config.yaml
model: "image colorization model"
train_examples: 145000
color_jitter: 0.2
task: "colorization"
loss: "l1"
attention: true
precondition_frequency: 10
grad_clip: 3.0
batch_size: 128
warmup_steps: 2460
Rows from block 11 of a small image colorization model, named by matrix and row number. Rows with one number belong to one channel. Each number is 50 + 12 x the weight over its row's rms, rounded and kept within 0 to 99. All counts start at 0.
After each channel's rows are labels from the 100 images, of 14976, where the channel reaches its highest value: "strongest on" is what is common among them; "peak on" is the class under the peak. Only what is clearly more common there than usual is listed. The data: Sentinel-2 satellite tiles (TerraMesh). In brackets: how many of the 100.
# convs0: first 3x3 conv (model.decb.0.1.convs.0.weight, 192x192x3x3, each kernel summed), inputs 0-95
# convs1: second 3x3 conv (model.decb.0.1.convs.1.weight, 192x192x3x3, transposed, each kernel summed), outputs 0-95

convs0.19:53 51 44 28 42 53 47 61 71 54 52 39 61 43 72 52 61 31 59 52 50 46 55 65 65 61 44 47 53 70 37 63 35 30 20 43 73 59 49 27 70 51 41 57 59 46 59 43 32 68 63 38 39 50 67 59 30 48 52 45 55 54 24 24 57 52 47 77 54 61 49 52 60 60 59 57 48 39 44 41 49 56 31 49 29 46 49 39 41 60 49 77 37 31 68 50
convs1.19:56 51 37 47 59 56 47 47 29 43 52 40 53 69 29 65 63 25 33 61 70 41 58 48 67 36 25 49 54 42 32 39 53 68 41 52 51 61 47 63 45 61 46 26 43 53 57 61 43 45 52 42 51 28 33 55 73 42 64 85 52 43 45 50 53 38 70 39 61 45 57 45 57 50 47 44 47 51 36 54 51 34 70 51 57 54 25 67 55 66 58 64 54 70 37 30
strongest on: water (68); clouds (38); main land cover: water (27)
peak on: water (36)

convs0.17:57 60 47 38 49 38 53 53 48 40 61 29 45 39 65 64 51 48 31 61 57 31 46 45 51 28 49 38 45 43 40 32 55 23 23 75 43 38 57 34 29 36 60 37 49 56 48 35 34 43 56 55 37 55 56 13 37 49 47 78 77 31 56 77 69 42 57 62 34 51 54 64 36 41 42 54 55 49 39 67 40 56 24 36 36 47 46 36 39 31 64 50 59 49 46 34
convs1.17:56 42 56 75 53 64 61 44 68 56 25 51 66 64 46 28 61 58 54 26 50 54 57 60 54 68 49 77 79 69 38 60 50 75 50 40 32 74 35 38 34 50 41 53 48 61 30 47 56 45 64 53 39 43 35 63 43 70 45 63 40 36 46 27 47 50 68 44 54 60 63 24 48 49 54 61 47 58 50 11 40 30 56 60 58 61 32 52 47 65 49 49 60 57 51 71
strongest on: clouds (82); main land cover: trees (60)
peak on: trees (54)

convs0.154:48 18 63 34 45 17 53 35 49 34 60 64 44 49 41 64 55 55 51 32 55 67 41 56 65 26 23 63 40 63 55 37 46 72 47 51 42 48 61 52 26 67 57 27 37 43 48 73 48 49 62 56 55 53 40 42 64 37 69 88 60 56 37 46 65 60 33 46 49 34 65 39 49 44 34 58 49 50 39 62 48 51 68 52 31 46 65 39 58 45 49 78 42 53 37 56
convs1.154:38 76 52 75 60 60 51 42 64 71 35 58 63 38 52 25 52 50 47 47 50 65 61 36 31 78 56 12 62 42 50 58 42 32 75 47 42 53 45 47 56 47 49 46 72 38 46 45 58 53 21 41 38 40 46 53 54 64 34 39 30 52 42 62 45 34 65 48 49 58 45 45 71 58 68 62 49 42 58 39 54 49 50 51 62 51 34 49 59 39 53 50 63 46 46 49
strongest on: clouds (72); main land cover: trees (64)
peak on: trees (60)

convs0.6:33 40 37 28 26 77 49 26 48 64 38 35 54 43 50 44 44 63 42 56 65 51 30 55 25 67 46 51 41 68 53 57 49 50 56 70 59 55 65 30 39 54 49 43 46 43 54 34 49 50 47 29 64 32 40 41 53 61 52 54 35 61 49 41 59 67 34 67 58 61 69 57 38 65 36 45 47 44 52 62 64 61 47 30 39 46 46 38 64 39 95 67 35 44 38 55
convs1.6:55 57 79 41 60 41 77 42 54 36 45 61 54 28 46 22 36 46 77 40 59 62 54 56 50 29 58 50 44 37 38 38 46 52 39 43 23 35 43 63 43 50 54 68 42 67 58 62 39 46 45 64 38 71 49 60 48 37 61 55 65 31 40 42 44 55 29 52 57 54 44 39 55 60 66 47 52 45 61 42 41 45 47 43 48 77 52 65 64 64 22 36 64 73 59 43
strongest on: crops (74); water (70); built area (68); main land cover: crops (55)
peak on: crops (48); water (27)

convs0.90:47 61 42 34 67 34 26 43 25 38 48 53 47 47 73 33 70 55 48 53 49 50 47 36 37 54 52 60 50 55 53 56 62 51 40 57 35 59 53 46 12 59 50 57 31 59 34 63 54 28 62 47 40 30 25 40 42 27 36 87 43 41 40 44 63 42 41 45 40 46 52 44 65 59 46 62 30 60 53 28 31 44 58 43 61 43 65 54 54 47 53 72 56 34 56 48
convs1.90:42 41 57 57 45 47 66 23 62 45 43 46 68 54 40 45 65 45 45 42 38 50 39 42 60 62 43 38 46 37 61 47 09 36 49 25 48 49 34 58 61 27 33 42 54 56 64 51 66 63 36 58 40 56 50 55 49 62 39 49 43 54 45 40 57 45 31 35 44 62 45 44 47 69 42 71 66 52 41 65 53 64 52 61 58 48 33 40 55 41 51 54 44 45 43 49
strongest on: main land cover: trees (61); clouds (53)
peak on: trees (59)

convs0.100:52 69 33 34 46 59 30 52 64 40 59 51 41 41 53 56 69 47 39 51 54 52 60 65 44 24 40 70 48 44 48 45 43 46 59 58 61 58 47 22 60 53 42 71 35 61 64 50 57 41 40 42 44 33 43 56 42 69 64 68 57 53 53 43 58 48 61 58 62 57 71 52 40 34 52 23 73 29 47 55 36 76 48 67 48 55 57 56 60 45 69 48 46 45 58 47
convs1.100:45 42 68 49 51 47 66 54 52 50 37 42 50 70 44 15 28 40 67 43 58 42 48 50 45 79 55 66 66 25 47 28 63 50 44 54 50 36 77 44 42 55 73 62 50 54 47 54 50 54 51 64 75 50 41 46 42 74 60 35 46 50 55 52 46 43 53 54 45 48 50 38 68 39 39 53 37 49 51 58 54 32 45 55 40 60 30 41 46 52 65 36 48 64 55 42
strongest on: clouds (76)
peak on: clouds (62)

convs0.111:53 38 54 40 23 62 27 45 35 36 42 65 61 33 42 33 41 43 49 54 22 28 35 54 44 44 52 60 38 45 50 58 60 48 51 68 65 51 37 57 35 55 66 51 54 50 37 47 52 52 17 57 33 24 48 40 66 38 08 53 41 65 55 57 48 71 40 43 45 66 48 40 56 75 56 42 38 44 44 58 54 62 53 43 57 58 63 42 55 45 38 60 61 49 42 43
convs1.111:52 53 45 41 67 27 65 68 57 45 55 43 21 46 46 57 59 63 43 43 66 82 32 33 49 53 31 41 41 33 54 32 50 63 52 41 37 36 42 38 46 47 44 82 50 49 53 53 54 53 35 50 44 73 48 70 35 61 64 31 42 40 53 42 45 33 36 50 51 36 55 59 46 55 65 20 41 48 56 32 55 33 64 50 44 58 38 60 59 61 59 70 30 55 42 54
strongest on: crops (83); built area (79); main land cover: crops (57)
peak on: crops (48)

convs0.66:66 55 28 45 23 48 58 61 61 43 51 35 33 44 29 70 30 65 54 63 59 39 53 63 51 49 55 53 44 67 50 37 49 32 21 74 52 44 36 48 30 38 39 54 58 44 49 79 37 45 42 47 68 61 41 53 61 43 38 65 45 47 28 31 56 51 57 39 40 45 52 56 33 50 51 52 58 51 67 37 54 53 40 46 52 38 59 38 51 45 26 34 49 41 40 45
convs1.66:47 65 66 51 62 48 19 54 34 64 54 36 40 25 56 73 61 45 38 58 59 28 61 57 40 35 49 56 63 42 54 61 63 43 46 47 51 57 59 33 58 67 73 49 64 55 64 57 39 50 34 40 43 68 54 41 75 31 42 30 49 55 49 73 56 65 64 46 55 47 65 36 48 41 52 55 72 47 44 23 62 31 58 42 32 53 51 45 52 51 46 46 62 26 72 59
strongest on: clouds (91); main land cover: trees (52)
peak on: trees (46)

convs0.91:53 45 49 47 46 64 37 42 60 58 47 52 47 58 66 44 40 51 61 42 50 37 61 60 40 44 73 36 60 48 41 60 50 39 34 44 46 35 46 43 47 44 47 31 49 55 41 41 28 48 79 58 43 40 39 50 51 38 41 48 50 56 44 54 40 49 63 45 44 29 46 28 47 39 53 91 29 63 55 32 69 31 61 52 52 23 48 44 52 31 35 48 41 46 45 56
convs1.91:69 62 56 54 33 35 44 45 32 39 61 36 48 50 66 53 44 72 37 64 34 52 50 57 36 74 66 53 61 54 68 45 57 50 35 52 43 57 24 48 46 32 51 33 44 54 52 54 73 44 29 52 45 55 67 43 65 54 37 54 61 32 43 39 81 47 54 34 62 46 50 65 63 54 44 58 78 61 38 36 43 55 30 52 57 68 54 57 49 60 51 60 48 53 45 53
strongest on: water (78); main land cover: water (32); flooded vegetation (29)
peak on: water (45)

convs0.5:48 47 51 30 42 60 45 62 41 51 46 68 57 67 86 58 55 43 45 47 55 52 37 43 40 44 29 48 50 44 66 47 56 43 47 51 51 53 63 56 50 73 59 59 42 23 31 54 47 55 68 41 49 47 45 43 25 58 46 21 49 53 50 48 55 31 52 49 46 42 41 61 41 34 79 99 42 75 43 61 50 43 51 29 77 56 44 64 45 54 49 52 38 63 70 59
convs1.5:43 50 31 55 31 43 63 47 61 46 42 46 49 43 49 32 65 26 65 28 56 55 57 49 62 45 60 53 51 38 70 30 22 65 31 51 43 46 43 55 54 47 40 44 46 66 60 53 50 65 42 54 54 44 58 55 51 49 68 54 41 50 60 40 55 58 50 58 44 41 33 62 49 69 28 22 43 56 59 45 54 60 59 50 45 45 61 52 70 69 69 56 61 33 49 60
strongest on: snow or ice (94); main land cover: snow or ice (92)
peak on: snow or ice (92)

convs0.152:45 39 36 48 20 59 57 48 46 40 44 42 55 45 28 48 33 54 56 37 63 35 55 57 49 41 44 66 60 58 25 54 45 50 41 67 52 20 34 55 31 33 70 37 59 46 59 29 33 54 45 60 34 70 46 53 34 49 48 38 56 56 35 53 37 33 53 49 53 49 73 51 57 40 40 65 57 34 70 54 59 63 24 49 38 35 31 36 43 39 61 37 44 44 51 59
convs1.152:55 39 62 60 71 47 34 50 39 61 64 48 37 26 52 46 36 79 38 67 49 36 50 53 37 39 72 54 49 66 54 46 59 70 44 35 63 48 61 27 47 41 71 58 53 39 42 44 46 61 65 40 43 45 51 42 50 40 48 52 57 43 61 33 46 67 44 55 74 59 39 44 61 57 60 55 59 46 35 48 60 46 55 45 56 59 54 67 46 62 39 81 44 21 63 38
strongest on: clouds (54); snow or ice (46); main land cover: snow or ice (42); main land cover: clouds (33)
peak on: snow or ice (38)

convs0.159:31 41 88 49 43 47 55 53 58 36 48 73 58 36 46 51 45 46 50 46 44 44 50 59 38 53 90 46 86 59 39 52 28 48 73 56 68 43 58 53 52 69 36 61 34 47 38 32 59 54 39 38 36 46 49 46 64 46 43 57 66 53 59 68 56 33 80 64 30 57 36 46 50 41 54 64 41 52 61 66 40 52 66 47 52 67 59 64 57 51 51 60 40 44 26 46
convs1.159:58 43 14 65 69 72 58 62 39 61 60 55 72 56 47 43 60 48 64 53 59 60 33 40 37 63 33 60 44 45 54 31 60 35 32 56 48 52 44 37 51 34 46 58 65 34 72 72 56 64 47 54 34 59 63 46 31 81 46 47 41 38 66 60 34 27 20 42 55 40 60 53 56 56 46 40 52 68 43 48 45 36 46 43 38 43 45 59 52 49 57 44 48 39 73 60
strongest on: snow or ice (93); main land cover: snow or ice (91)
peak on: snow or ice (90)

convs0.93:52 43 25 51 40 40 29 52 47 46 36 43 53 49 48 21 46 47 50 75 70 47 53 49 40 53 70 84 15 77 45 29 60 44 48 63 31 54 49 44 24 35 58 44 44 58 33 43 32 67 52 44 66 52 38 52 34 53 52 65 40 54 37 35 67 65 60 38 40 42 64 51 49 55 45 43 50 51 47 53 36 40 41 51 57 40 47 47 50 49 63 40 54 42 32 59
convs1.93:41 45 45 59 43 51 58 54 45 43 61 41 40 40 63 59 53 46 41 34 44 51 70 60 44 41 17 44 43 43 49 69 36 52 26 40 31 49 49 61 72 50 42 43 57 70 61 38 66 40 56 65 53 43 34 57 45 44 47 30 38 41 55 61 36 49 31 41 25 47 50 52 53 50 48 62 39 51 56 38 69 51 55 49 44 70 45 54 46 41 41 56 39 75 64 51
strongest on: flooded vegetation (28)
peak on: water (27)

convs0.122:40 36 57 45 39 39 36 38 47 14 38 50 46 40 40 40 57 52 62 37 51 26 42 53 54 68 48 52 51 79 40 26 39 39 53 39 62 27 37 55 48 54 48 29 45 63 62 45 40 59 55 74 60 49 31 47 43 35 42 68 42 34 56 38 61 34 53 56 46 42 56 26 30 49 60 39 47 41 51 40 55 72 61 56 35 35 45 32 62 28 42 37 43 29 56 41
convs1.122:47 66 55 66 52 49 36 44 34 57 53 44 50 52 55 56 38 51 58 49 57 46 41 57 61 48 55 44 29 48 42 68 59 55 56 40 26 51 60 74 59 30 46 44 39 54 49 46 53 60 65 36 29 73 53 37 48 47 62 36 43 53 29 50 54 63 42 35 33 59 38 62 69 65 34 58 80 47 17 42 46 51 59 58 60 69 73 66 41 25 36 49 42 63 49 28
strongest on: clouds (78); main land cover: trees (60)
peak on: trees (51)

convs0.105:43 50 48 38 53 54 50 41 43 52 62 27 69 54 41 52 61 56 54 67 56 59 42 48 32 49 54 71 43 51 30 53 50 52 57 41 42 63 53 46 30 49 48 36 45 51 39 53 37 54 30 56 49 33 27 38 45 45 42 93 57 63 53 48 67 45 50 25 59 30 53 52 66 53 25 32 68 43 80 27 56 36 51 36 35 54 60 53 38 50 49 81 42 44 46 62
convs1.105:33 61 47 62 64 55 71 49 66 33 22 53 51 40 55 51 50 61 29 42 51 63 47 70 62 50 59 38 45 50 76 45 34 31 47 46 53 36 41 59 60 36 43 64 63 47 61 50 59 32 44 63 49 61 42 63 37 64 49 31 46 78 50 48 36 46 44 58 55 73 41 31 40 38 59 59 66 36 23 56 64 34 47 54 64 62 35 27 57 57 34 53 54 51 42 59
strongest on: trees (91); clouds (74); main land cover: trees (70)
peak on: trees (63)

convs0.28:41 49 52 38 40 35 43 39 46 42 50 20 47 56 61 28 55 70 41 68 68 60 52 51 58 41 64 55 48 75 31 48 62 44 43 41 55 31 35 40 37 36 43 34 57 51 58 50 37 52 24 45 44 56 35 44 40 57 55 67 71 68 43 38 62 72 52 45 41 25 56 52 33 40 50 43 67 43 57 52 71 45 42 54 34 29 60 43 38 27 33 55 67 54 27 53
convs1.28:48 50 51 54 51 43 40 51 45 76 44 54 44 39 52 33 39 55 19 37 48 17 56 34 44 48 34 48 52 51 53 26 45 48 69 39 58 52 54 59 55 63 55 43 41 57 54 67 52 62 63 43 55 57 47 46 51 40 55 43 19 45 55 43 38 41 38 43 51 49 31 34 75 48 52 60 72 47 55 49 39 40 52 33 54 45 43 43 50 50 33 46 31 32 52 69
strongest on: main land cover: trees (58); clouds (57)
peak on: trees (48)

convs0.97:41 68 49 42 51 48 78 42 74 52 55 51 57 28 69 27 71 47 57 50 36 46 46 38 64 31 18 25 23 54 56 50 38 60 19 61 66 51 47 43 62 49 49 48 53 59 45 59 37 24 65 61 54 44 66 45 60 56 72 64 59 51 43 55 58 59 44 57 44 46 65 58 49 57 22 43 60 35 32 32 60 20 72 68 40 48 49 41 53 39 50 63 46 39 54 51
convs1.97:49 43 84 48 25 47 39 68 26 62 41 63 23 47 34 57 80 36 50 48 78 58 51 64 41 70 46 45 31 56 49 51 55 35 69 52 49 47 43 67 42 49 58 66 32 44 40 54 49 52 45 37 15 40 47 58 57 50 36 67 43 72 47 44 33 37 62 45 55 48 56 38 61 50 75 58 51 53 61 65 40 48 59 43 65 49 30 48 65 52 48 65 60 67 45 64
strongest on: main land cover: crops (44)
peak on: crops (39)