{"image_size": 40, "crop_scale_min": 0.5, "horizontal_flip": true, "activation": "silu", "blocks_per_level": 2, "block": "basic", "init": "torch_default", "shampoo_beta": 0.95, "merge_dims": false, "adamw_lr_other_params": 0.0018, "batch_size": 128, "warmup_steps": 2460, "weight_decay": 0.4}
Rows from block 2, named by matrix and row number. Rows with one number belong to one channel. Each number is 200 + 20 x the weight over its row's rms, rounded and kept within 0 to 999. All counts start at 0. After the name is the row's rms in percent of the matrix's.
# convs0: first 3x3 conv (model.enc.1.0.convs.0.weight, 128x128x3x3), inputs 72-83, a 3x3 kernel for each
# convs1: second 3x3 conv (model.enc.1.0.convs.1.weight, 128x128x3x3, transposed), outputs 72-83, a 3x3 kernel for each
convs0.66,091,193,201,176,221,191,210,221,207,186,188,226,215,175,231,202,229,208,205,207,195,203,199,211,216,202,215,200,178,209,193,221,221,201,172,185,176,194,218,207,204,213,214,202,212,207,205,199,193,212,178,198,197,191,194,196,199,206,195,204,206,173,201,205,179,178,236,213,234,209,186,202,133,187,193,221,190,196,202,151,211,192,207,193,206,199,204,177,214,215,201,230,223,181,223,200,227,220,205,190,189,179,204,192,176,199,177,217,211
convs0.67,091,171,184,208,186,199,199,228,214,196,194,209,186,208,218,194,186,208,221,183,188,211,182,192,198,200,198,184,205,195,188,188,196,202,224,201,172,216,206,205,176,189,239,161,205,166,192,182,182,189,197,161,177,188,223,198,210,210,196,232,211,206,197,177,210,192,194,167,174,194,233,196,205,223,189,198,203,177,215,224,210,185,201,180,172,199,205,184,222,216,220,216,195,189,218,196,219,171,181,218,213,222,175,240,186,196,169,172,221
convs0.68,114,213,192,205,210,221,210,217,172,216,209,224,189,200,197,205,189,200,179,195,186,209,209,163,190,215,227,232,199,202,209,174,192,211,167,201,197,197,224,206,225,225,193,214,169,173,197,206,226,190,207,202,177,205,205,216,199,183,191,189,170,167,181,168,194,167,230,191,219,197,203,225,240,221,190,183,184,205,167,192,191,201,198,199,193,189,220,225,178,209,218,217,203,209,197,216,188,217,196,210,190,227,210,209,183,182,216,168,212
convs0.69,091,180,204,210,247,202,180,215,247,219,198,202,216,178,198,202,186,182,223,224,193,249,214,217,185,191,178,196,178,210,194,214,213,215,213,198,188,199,180,208,224,232,192,219,196,204,196,197,193,192,179,199,213,190,192,171,195,189,193,192,205,185,206,213,187,190,228,212,219,165,217,209,208,220,203,193,204,208,195,207,183,243,196,186,176,222,211,200,200,207,201,194,233,172,199,198,190,188,164,235,216,193,195,247,219,239,232,183,220
convs0.70,086,195,199,184,213,210,214,206,206,197,227,215,191,236,173,198,177,171,169,199,202,171,201,185,174,205,260,212,160,227,227,194,199,215,179,185,231,168,195,178,207,205,228,211,193,202,209,199,213,208,195,171,183,184,193,211,225,206,226,222,200,212,143,203,199,177,215,197,223,200,239,201,154,183,216,219,203,211,202,179,218,203,203,168,213,186,206,200,202,236,216,212,181,210,208,181,194,185,195,166,206,231,203,207,182,224,204,222,180
convs0.71,116,182,206,233,203,184,197,221,190,222,209,213,174,189,193,193,198,185,218,211,195,217,220,211,196,209,190,193,195,192,223,204,234,209,183,179,215,232,192,204,125,201,184,235,232,192,225,192,215,215,202,205,186,193,190,202,184,222,230,171,204,213,212,173,196,201,195,176,194,191,186,205,192,212,212,211,174,196,189,162,235,185,251,208,203,239,195,193,198,191,177,185,186,224,197,201,235,171,172,248,200,206,195,187,182,237,192,193,209
convs0.72,087,229,192,203,224,238,214,193,217,193,200,209,197,204,179,266,175,182,231,176,217,213,193,185,182,158,197,209,222,205,225,210,221,175,219,174,202,235,217,191,215,212,205,202,196,218,198,211,205,199,173,203,159,162,191,207,213,224,198,207,221,203,201,190,215,196,223,166,196,192,207,176,209,190,204,197,185,243,212,206,217,194,198,209,206,209,206,217,165,209,223,210,212,171,170,198,202,177,236,180,195,194,199,188,184,188,202,163,217
convs0.73,081,177,224,190,191,194,191,188,193,176,198,214,206,188,220,167,183,162,212,227,208,189,185,187,222,182,195,181,211,222,191,227,175,198,193,194,195,184,238,205,215,216,206,200,227,180,191,215,203,199,196,184,204,208,214,190,227,184,197,206,191,196,202,181,215,202,212,203,211,212,212,188,204,195,185,211,221,213,219,198,207,169,202,201,161,208,223,189,207,216,212,150,239,206,245,234,209,212,180,257,209,206,182,179,206,194,219,173,205
convs0.74,094,202,192,204,179,206,208,224,203,166,220,202,208,186,173,244,206,161,195,208,182,222,207,208,169,193,170,170,232,217,186,223,199,209,189,202,231,226,214,197,213,204,209,210,171,160,184,130,185,184,181,174,206,194,215,198,207,238,193,198,181,193,211,212,197,180,211,202,214,208,211,198,209,191,203,203,190,210,207,183,167,195,215,175,215,240,182,202,206,215,161,175,216,241,206,178,234,197,201,224,219,192,179,199,182,188,207,231,163
convs0.75,102,196,180,209,232,220,191,202,207,232,182,186,200,177,224,170,242,221,183,190,194,200,201,225,210,203,181,213,187,186,203,155,183,200,204,233,163,229,226,210,179,161,192,179,220,194,175,173,206,157,184,195,204,199,199,206,212,235,198,216,230,201,194,193,227,200,214,182,214,221,188,177,189,220,178,183,179,199,209,201,217,203,201,190,225,211,204,212,168,197,236,218,187,182,165,230,184,186,179,174,210,224,195,183,175,185,206,157,161
convs0.76,089,224,228,194,197,204,218,206,203,197,206,227,219,222,197,178,228,207,217,220,228,215,218,226,227,199,167,176,206,190,196,178,182,188,207,181,177,233,235,215,255,244,221,190,208,159,206,213,197,196,189,202,176,218,209,209,174,198,189,205,210,175,198,216,186,205,167,210,180,191,185,191,217,185,216,163,185,211,190,212,175,215,194,201,166,187,189,220,225,202,234,198,213,194,165,177,195,194,183,184,172,177,209,210,237,253,202,208,228
convs0.77,067,189,196,192,182,208,212,185,199,200,166,181,205,181,202,191,182,226,213,207,199,170,201,198,202,199,202,210,238,232,180,187,190,181,197,195,204,183,241,213,231,194,234,203,221,212,192,189,185,223,197,202,205,211,207,208,188,216,224,200,167,188,185,229,244,181,180,170,179,203,210,195,160,214,193,183,187,220,197,197,192,181,198,234,200,182,174,189,214,198,178,216,217,223,216,209,223,208,175,167,179,168,182,171,186,233,183,169,202
convs0.78,089,180,220,195,212,177,181,184,218,191,185,217,205,197,196,158,168,197,199,191,196,170,197,179,202,205,185,195,185,190,186,206,191,219,197,174,189,181,221,170,241,206,216,237,207,216,233,208,196,210,186,211,187,227,218,193,203,213,204,180,183,178,202,216,229,200,196,184,180,172,222,181,219,195,200,209,190,211,206,195,198,202,202,192,164,168,178,215,176,199,190,167,237,174,217,202,240,179,223,206,238,191,190,198,201,233,165,174,161
convs0.79,108,188,229,169,224,159,166,188,172,234,215,258,182,226,202,154,218,153,215,171,175,204,176,194,193,215,193,207,163,183,204,186,220,233,221,212,196,191,172,201,177,187,214,216,223,199,174,167,200,181,209,203,199,217,198,212,221,205,229,212,189,188,187,212,223,182,202,196,188,200,196,215,205,196,230,207,219,193,213,221,235,188,206,210,188,191,209,186,209,207,209,201,215,156,203,158,220,159,189,237,208,208,180,166,187,183,231,204,214
convs0.80,086,237,174,216,221,220,223,230,230,176,173,188,200,206,165,184,225,219,234,216,226,190,183,181,184,188,174,214,204,229,201,201,204,189,167,209,197,228,201,213,239,217,229,198,183,217,198,175,217,188,205,202,197,186,191,170,211,203,197,189,155,190,195,175,214,164,208,228,183,188,214,213,182,219,198,206,188,180,262,145,198,235,185,188,228,215,206,191,207,181,216,172,184,224,184,224,200,203,215,178,175,184,235,192,202,218,223,209,229
convs1.66,093,177,216,197,201,241,192,231,225,213,173,215,246,190,183,232,182,209,217,191,252,218,202,210,225,215,187,223,244,248,201,236,239,195,236,231,199,211,184,155,171,187,175,221,248,201,194,199,210,214,199,218,196,189,191,210,182,192,212,186,166,197,182,176,197,196,177,218,204,208,225,201,183,184,169,180,193,248,214,182,183,199,206,204,201,180,195,186,204,197,222,229,160,209,226,201,176,190,208,200,206,207,204,206,158,182,159,183,169
convs1.67,099,198,203,197,177,189,203,196,189,175,220,212,190,207,218,188,195,189,187,210,209,218,181,196,199,191,187,203,229,208,201,173,206,205,167,173,192,208,194,175,215,177,179,196,228,207,168,174,204,186,194,201,186,179,188,193,195,212,214,205,208,213,217,216,205,206,184,210,207,179,183,182,177,218,207,215,205,205,215,185,212,211,177,180,183,202,170,170,192,215,177,192,188,222,199,192,196,225,184,233,189,195,197,196,215,201,209,194,201
convs1.68,113,202,223,184,175,209,198,178,250,178,175,203,224,211,211,202,178,174,213,193,194,189,192,210,174,220,210,212,187,201,182,200,212,195,219,211,194,170,204,216,211,185,223,191,222,230,198,192,238,189,226,172,156,186,202,209,236,192,221,210,198,177,212,188,227,193,123,227,275,209,184,244,221,223,177,220,175,188,198,176,223,217,209,209,199,186,184,171,206,201,195,188,172,219,198,203,174,197,180,201,194,209,223,198,203,196,196,191,206
convs1.69,094,198,221,177,172,263,207,228,194,196,211,199,208,236,206,216,164,221,191,193,188,217,202,173,192,186,210,221,182,193,181,228,204,210,208,178,185,200,171,184,182,205,207,181,214,219,193,194,186,171,176,177,200,188,196,190,191,206,191,203,196,195,210,198,204,186,191,211,187,215,207,221,205,180,227,165,195,223,210,211,199,210,178,185,195,250,193,179,203,206,160,165,207,200,217,162,197,219,191,196,188,189,197,214,207,216,217,170,186
convs1.70,094,199,211,173,197,220,176,187,242,215,196,225,203,188,200,204,192,215,211,208,195,218,201,214,184,207,198,197,197,191,205,216,179,214,235,206,170,200,183,188,196,213,200,194,186,194,231,194,207,212,203,182,213,169,176,184,204,200,196,185,186,195,178,154,190,186,173,182,242,181,233,197,220,177,178,223,220,185,190,210,219,215,202,179,213,191,218,167,203,176,207,166,193,195,190,217,182,174,174,204,218,245,195,224,184,162,171,168,233
convs1.71,107,189,191,200,201,216,196,193,194,198,182,215,187,189,223,176,203,204,200,223,217,195,213,182,202,166,215,243,200,236,189,190,194,185,191,205,226,237,195,189,186,223,209,186,198,203,184,190,168,218,178,225,165,194,178,231,168,195,172,195,162,217,205,187,201,201,190,196,173,230,178,210,205,182,208,199,200,202,193,211,235,177,224,184,212,191,177,167,178,156,191,199,178,236,179,209,193,221,175,238,215,211,216,211,228,189,176,208,238
convs1.72,090,182,233,185,206,202,219,221,183,163,215,197,243,188,249,184,230,203,238,219,221,211,217,220,228,191,180,241,234,148,201,252,205,211,241,216,203,191,207,208,196,169,209,237,190,206,209,203,202,198,223,190,219,188,192,207,177,211,201,175,177,177,190,184,180,196,216,219,208,213,199,224,180,171,218,232,212,177,229,194,176,193,180,197,212,187,205,192,185,190,235,180,202,207,189,205,231,206,208,202,196,198,192,189,218,203,192,190,181
convs1.73,094,198,192,221,207,208,208,233,166,218,199,223,219,217,195,198,183,179,185,192,206,211,205,219,235,234,192,174,184,182,189,235,208,228,193,178,221,191,163,209,195,174,183,192,193,206,200,214,224,187,183,194,186,186,199,193,175,186,161,199,185,193,223,183,188,206,199,217,198,185,174,190,157,181,189,201,166,206,194,214,217,207,158,170,166,212,196,189,168,218,247,179,191,201,206,186,179,221,195,184,201,204,187,194,204,210,225,178,198
convs1.74,097,221,197,185,206,216,207,194,191,228,237,204,200,234,200,185,178,216,189,212,211,211,193,180,225,180,222,165,182,211,217,201,184,225,191,201,224,181,198,161,212,184,203,191,193,148,188,181,216,194,175,195,168,158,233,182,175,211,174,163,207,205,218,176,215,198,206,186,216,193,205,192,172,215,219,225,210,216,202,199,230,181,210,188,197,211,217,185,194,242,239,190,208,182,190,189,198,172,202,213,211,186,189,187,216,185,195,185,186
convs1.75,109,191,195,178,198,200,218,214,162,202,204,231,228,185,243,210,206,177,203,187,200,210,215,191,213,190,187,221,226,186,213,237,193,213,195,197,185,217,215,223,222,181,183,192,184,189,202,162,211,179,197,209,199,212,217,214,219,201,167,169,223,233,175,205,240,231,164,212,200,181,221,207,212,198,204,212,194,200,215,178,201,199,179,215,206,207,192,202,185,193,179,256,226,178,194,213,236,166,216,198,225,191,227,191,190,214,244,182,169
convs1.76,101,189,231,242,230,218,253,215,229,212,184,207,202,217,211,207,178,173,198,198,186,218,211,205,218,190,157,188,195,163,181,217,186,202,195,227,208,219,214,201,225,197,183,230,171,189,193,210,216,194,200,167,198,178,187,221,197,199,188,175,201,212,217,191,206,210,194,217,209,213,210,168,205,209,194,188,205,189,204,207,225,192,191,185,182,207,182,164,189,216,194,200,221,192,220,207,202,198,169,213,213,199,211,201,208,222,198,217,209
convs1.77,085,210,197,237,201,207,189,222,184,177,196,213,194,232,217,210,231,218,179,202,191,194,181,211,186,212,206,180,237,231,218,214,198,236,215,200,224,206,220,202,245,247,159,194,179,208,174,195,197,189,172,178,184,179,192,191,187,227,220,223,192,188,187,200,225,236,228,203,223,214,218,202,171,213,210,205,190,197,203,224,193,201,195,233,176,186,161,203,186,194,200,208,212,223,189,211,198,173,194,192,201,219,215,177,227,206,184,204,193
convs1.78,088,202,187,179,214,199,216,203,191,196,210,195,195,209,212,210,211,221,211,192,188,174,187,172,165,168,201,211,217,209,210,191,186,191,196,196,215,195,195,186,198,197,188,219,175,194,148,182,183,167,185,203,192,227,227,192,183,189,168,164,169,190,175,192,219,220,215,190,190,223,212,204,193,195,217,173,207,230,190,174,189,215,221,192,213,226,214,220,173,214,186,216,209,219,212,178,201,191,198,185,206,216,204,193,205,208,203,161,196
convs1.79,102,203,216,194,220,198,193,170,202,175,203,228,223,217,201,205,183,176,166,215,189,181,190,187,184,208,186,194,234,225,183,227,213,177,195,214,171,184,168,226,200,244,191,220,202,184,188,210,226,199,192,220,185,224,211,176,183,210,200,180,206,180,230,198,170,204,200,217,186,208,195,218,194,197,202,208,213,188,207,194,226,245,205,194,217,258,185,206,213,204,206,182,200,218,193,218,180,200,201,221,226,220,180,181,219,203,199,175,214
convs1.80,093,254,218,213,208,186,185,182,220,235,201,240,167,218,251,183,223,228,230,165,205,202,207,205,193,189,214,196,197,209,192,190,191,197,196,193,221,239,221,195,180,188,205,184,183,184,220,206,204,190,181,207,164,237,164,218,229,223,170,178,185,179,183,214,212,222,215,206,227,193,209,226,198,196,235,186,188,247,226,237,204,248,190,210,219,199,177,248,210,177,191,240,206,171,162,210,178,165,191,193,186,223,175,177,149,199,205,183,205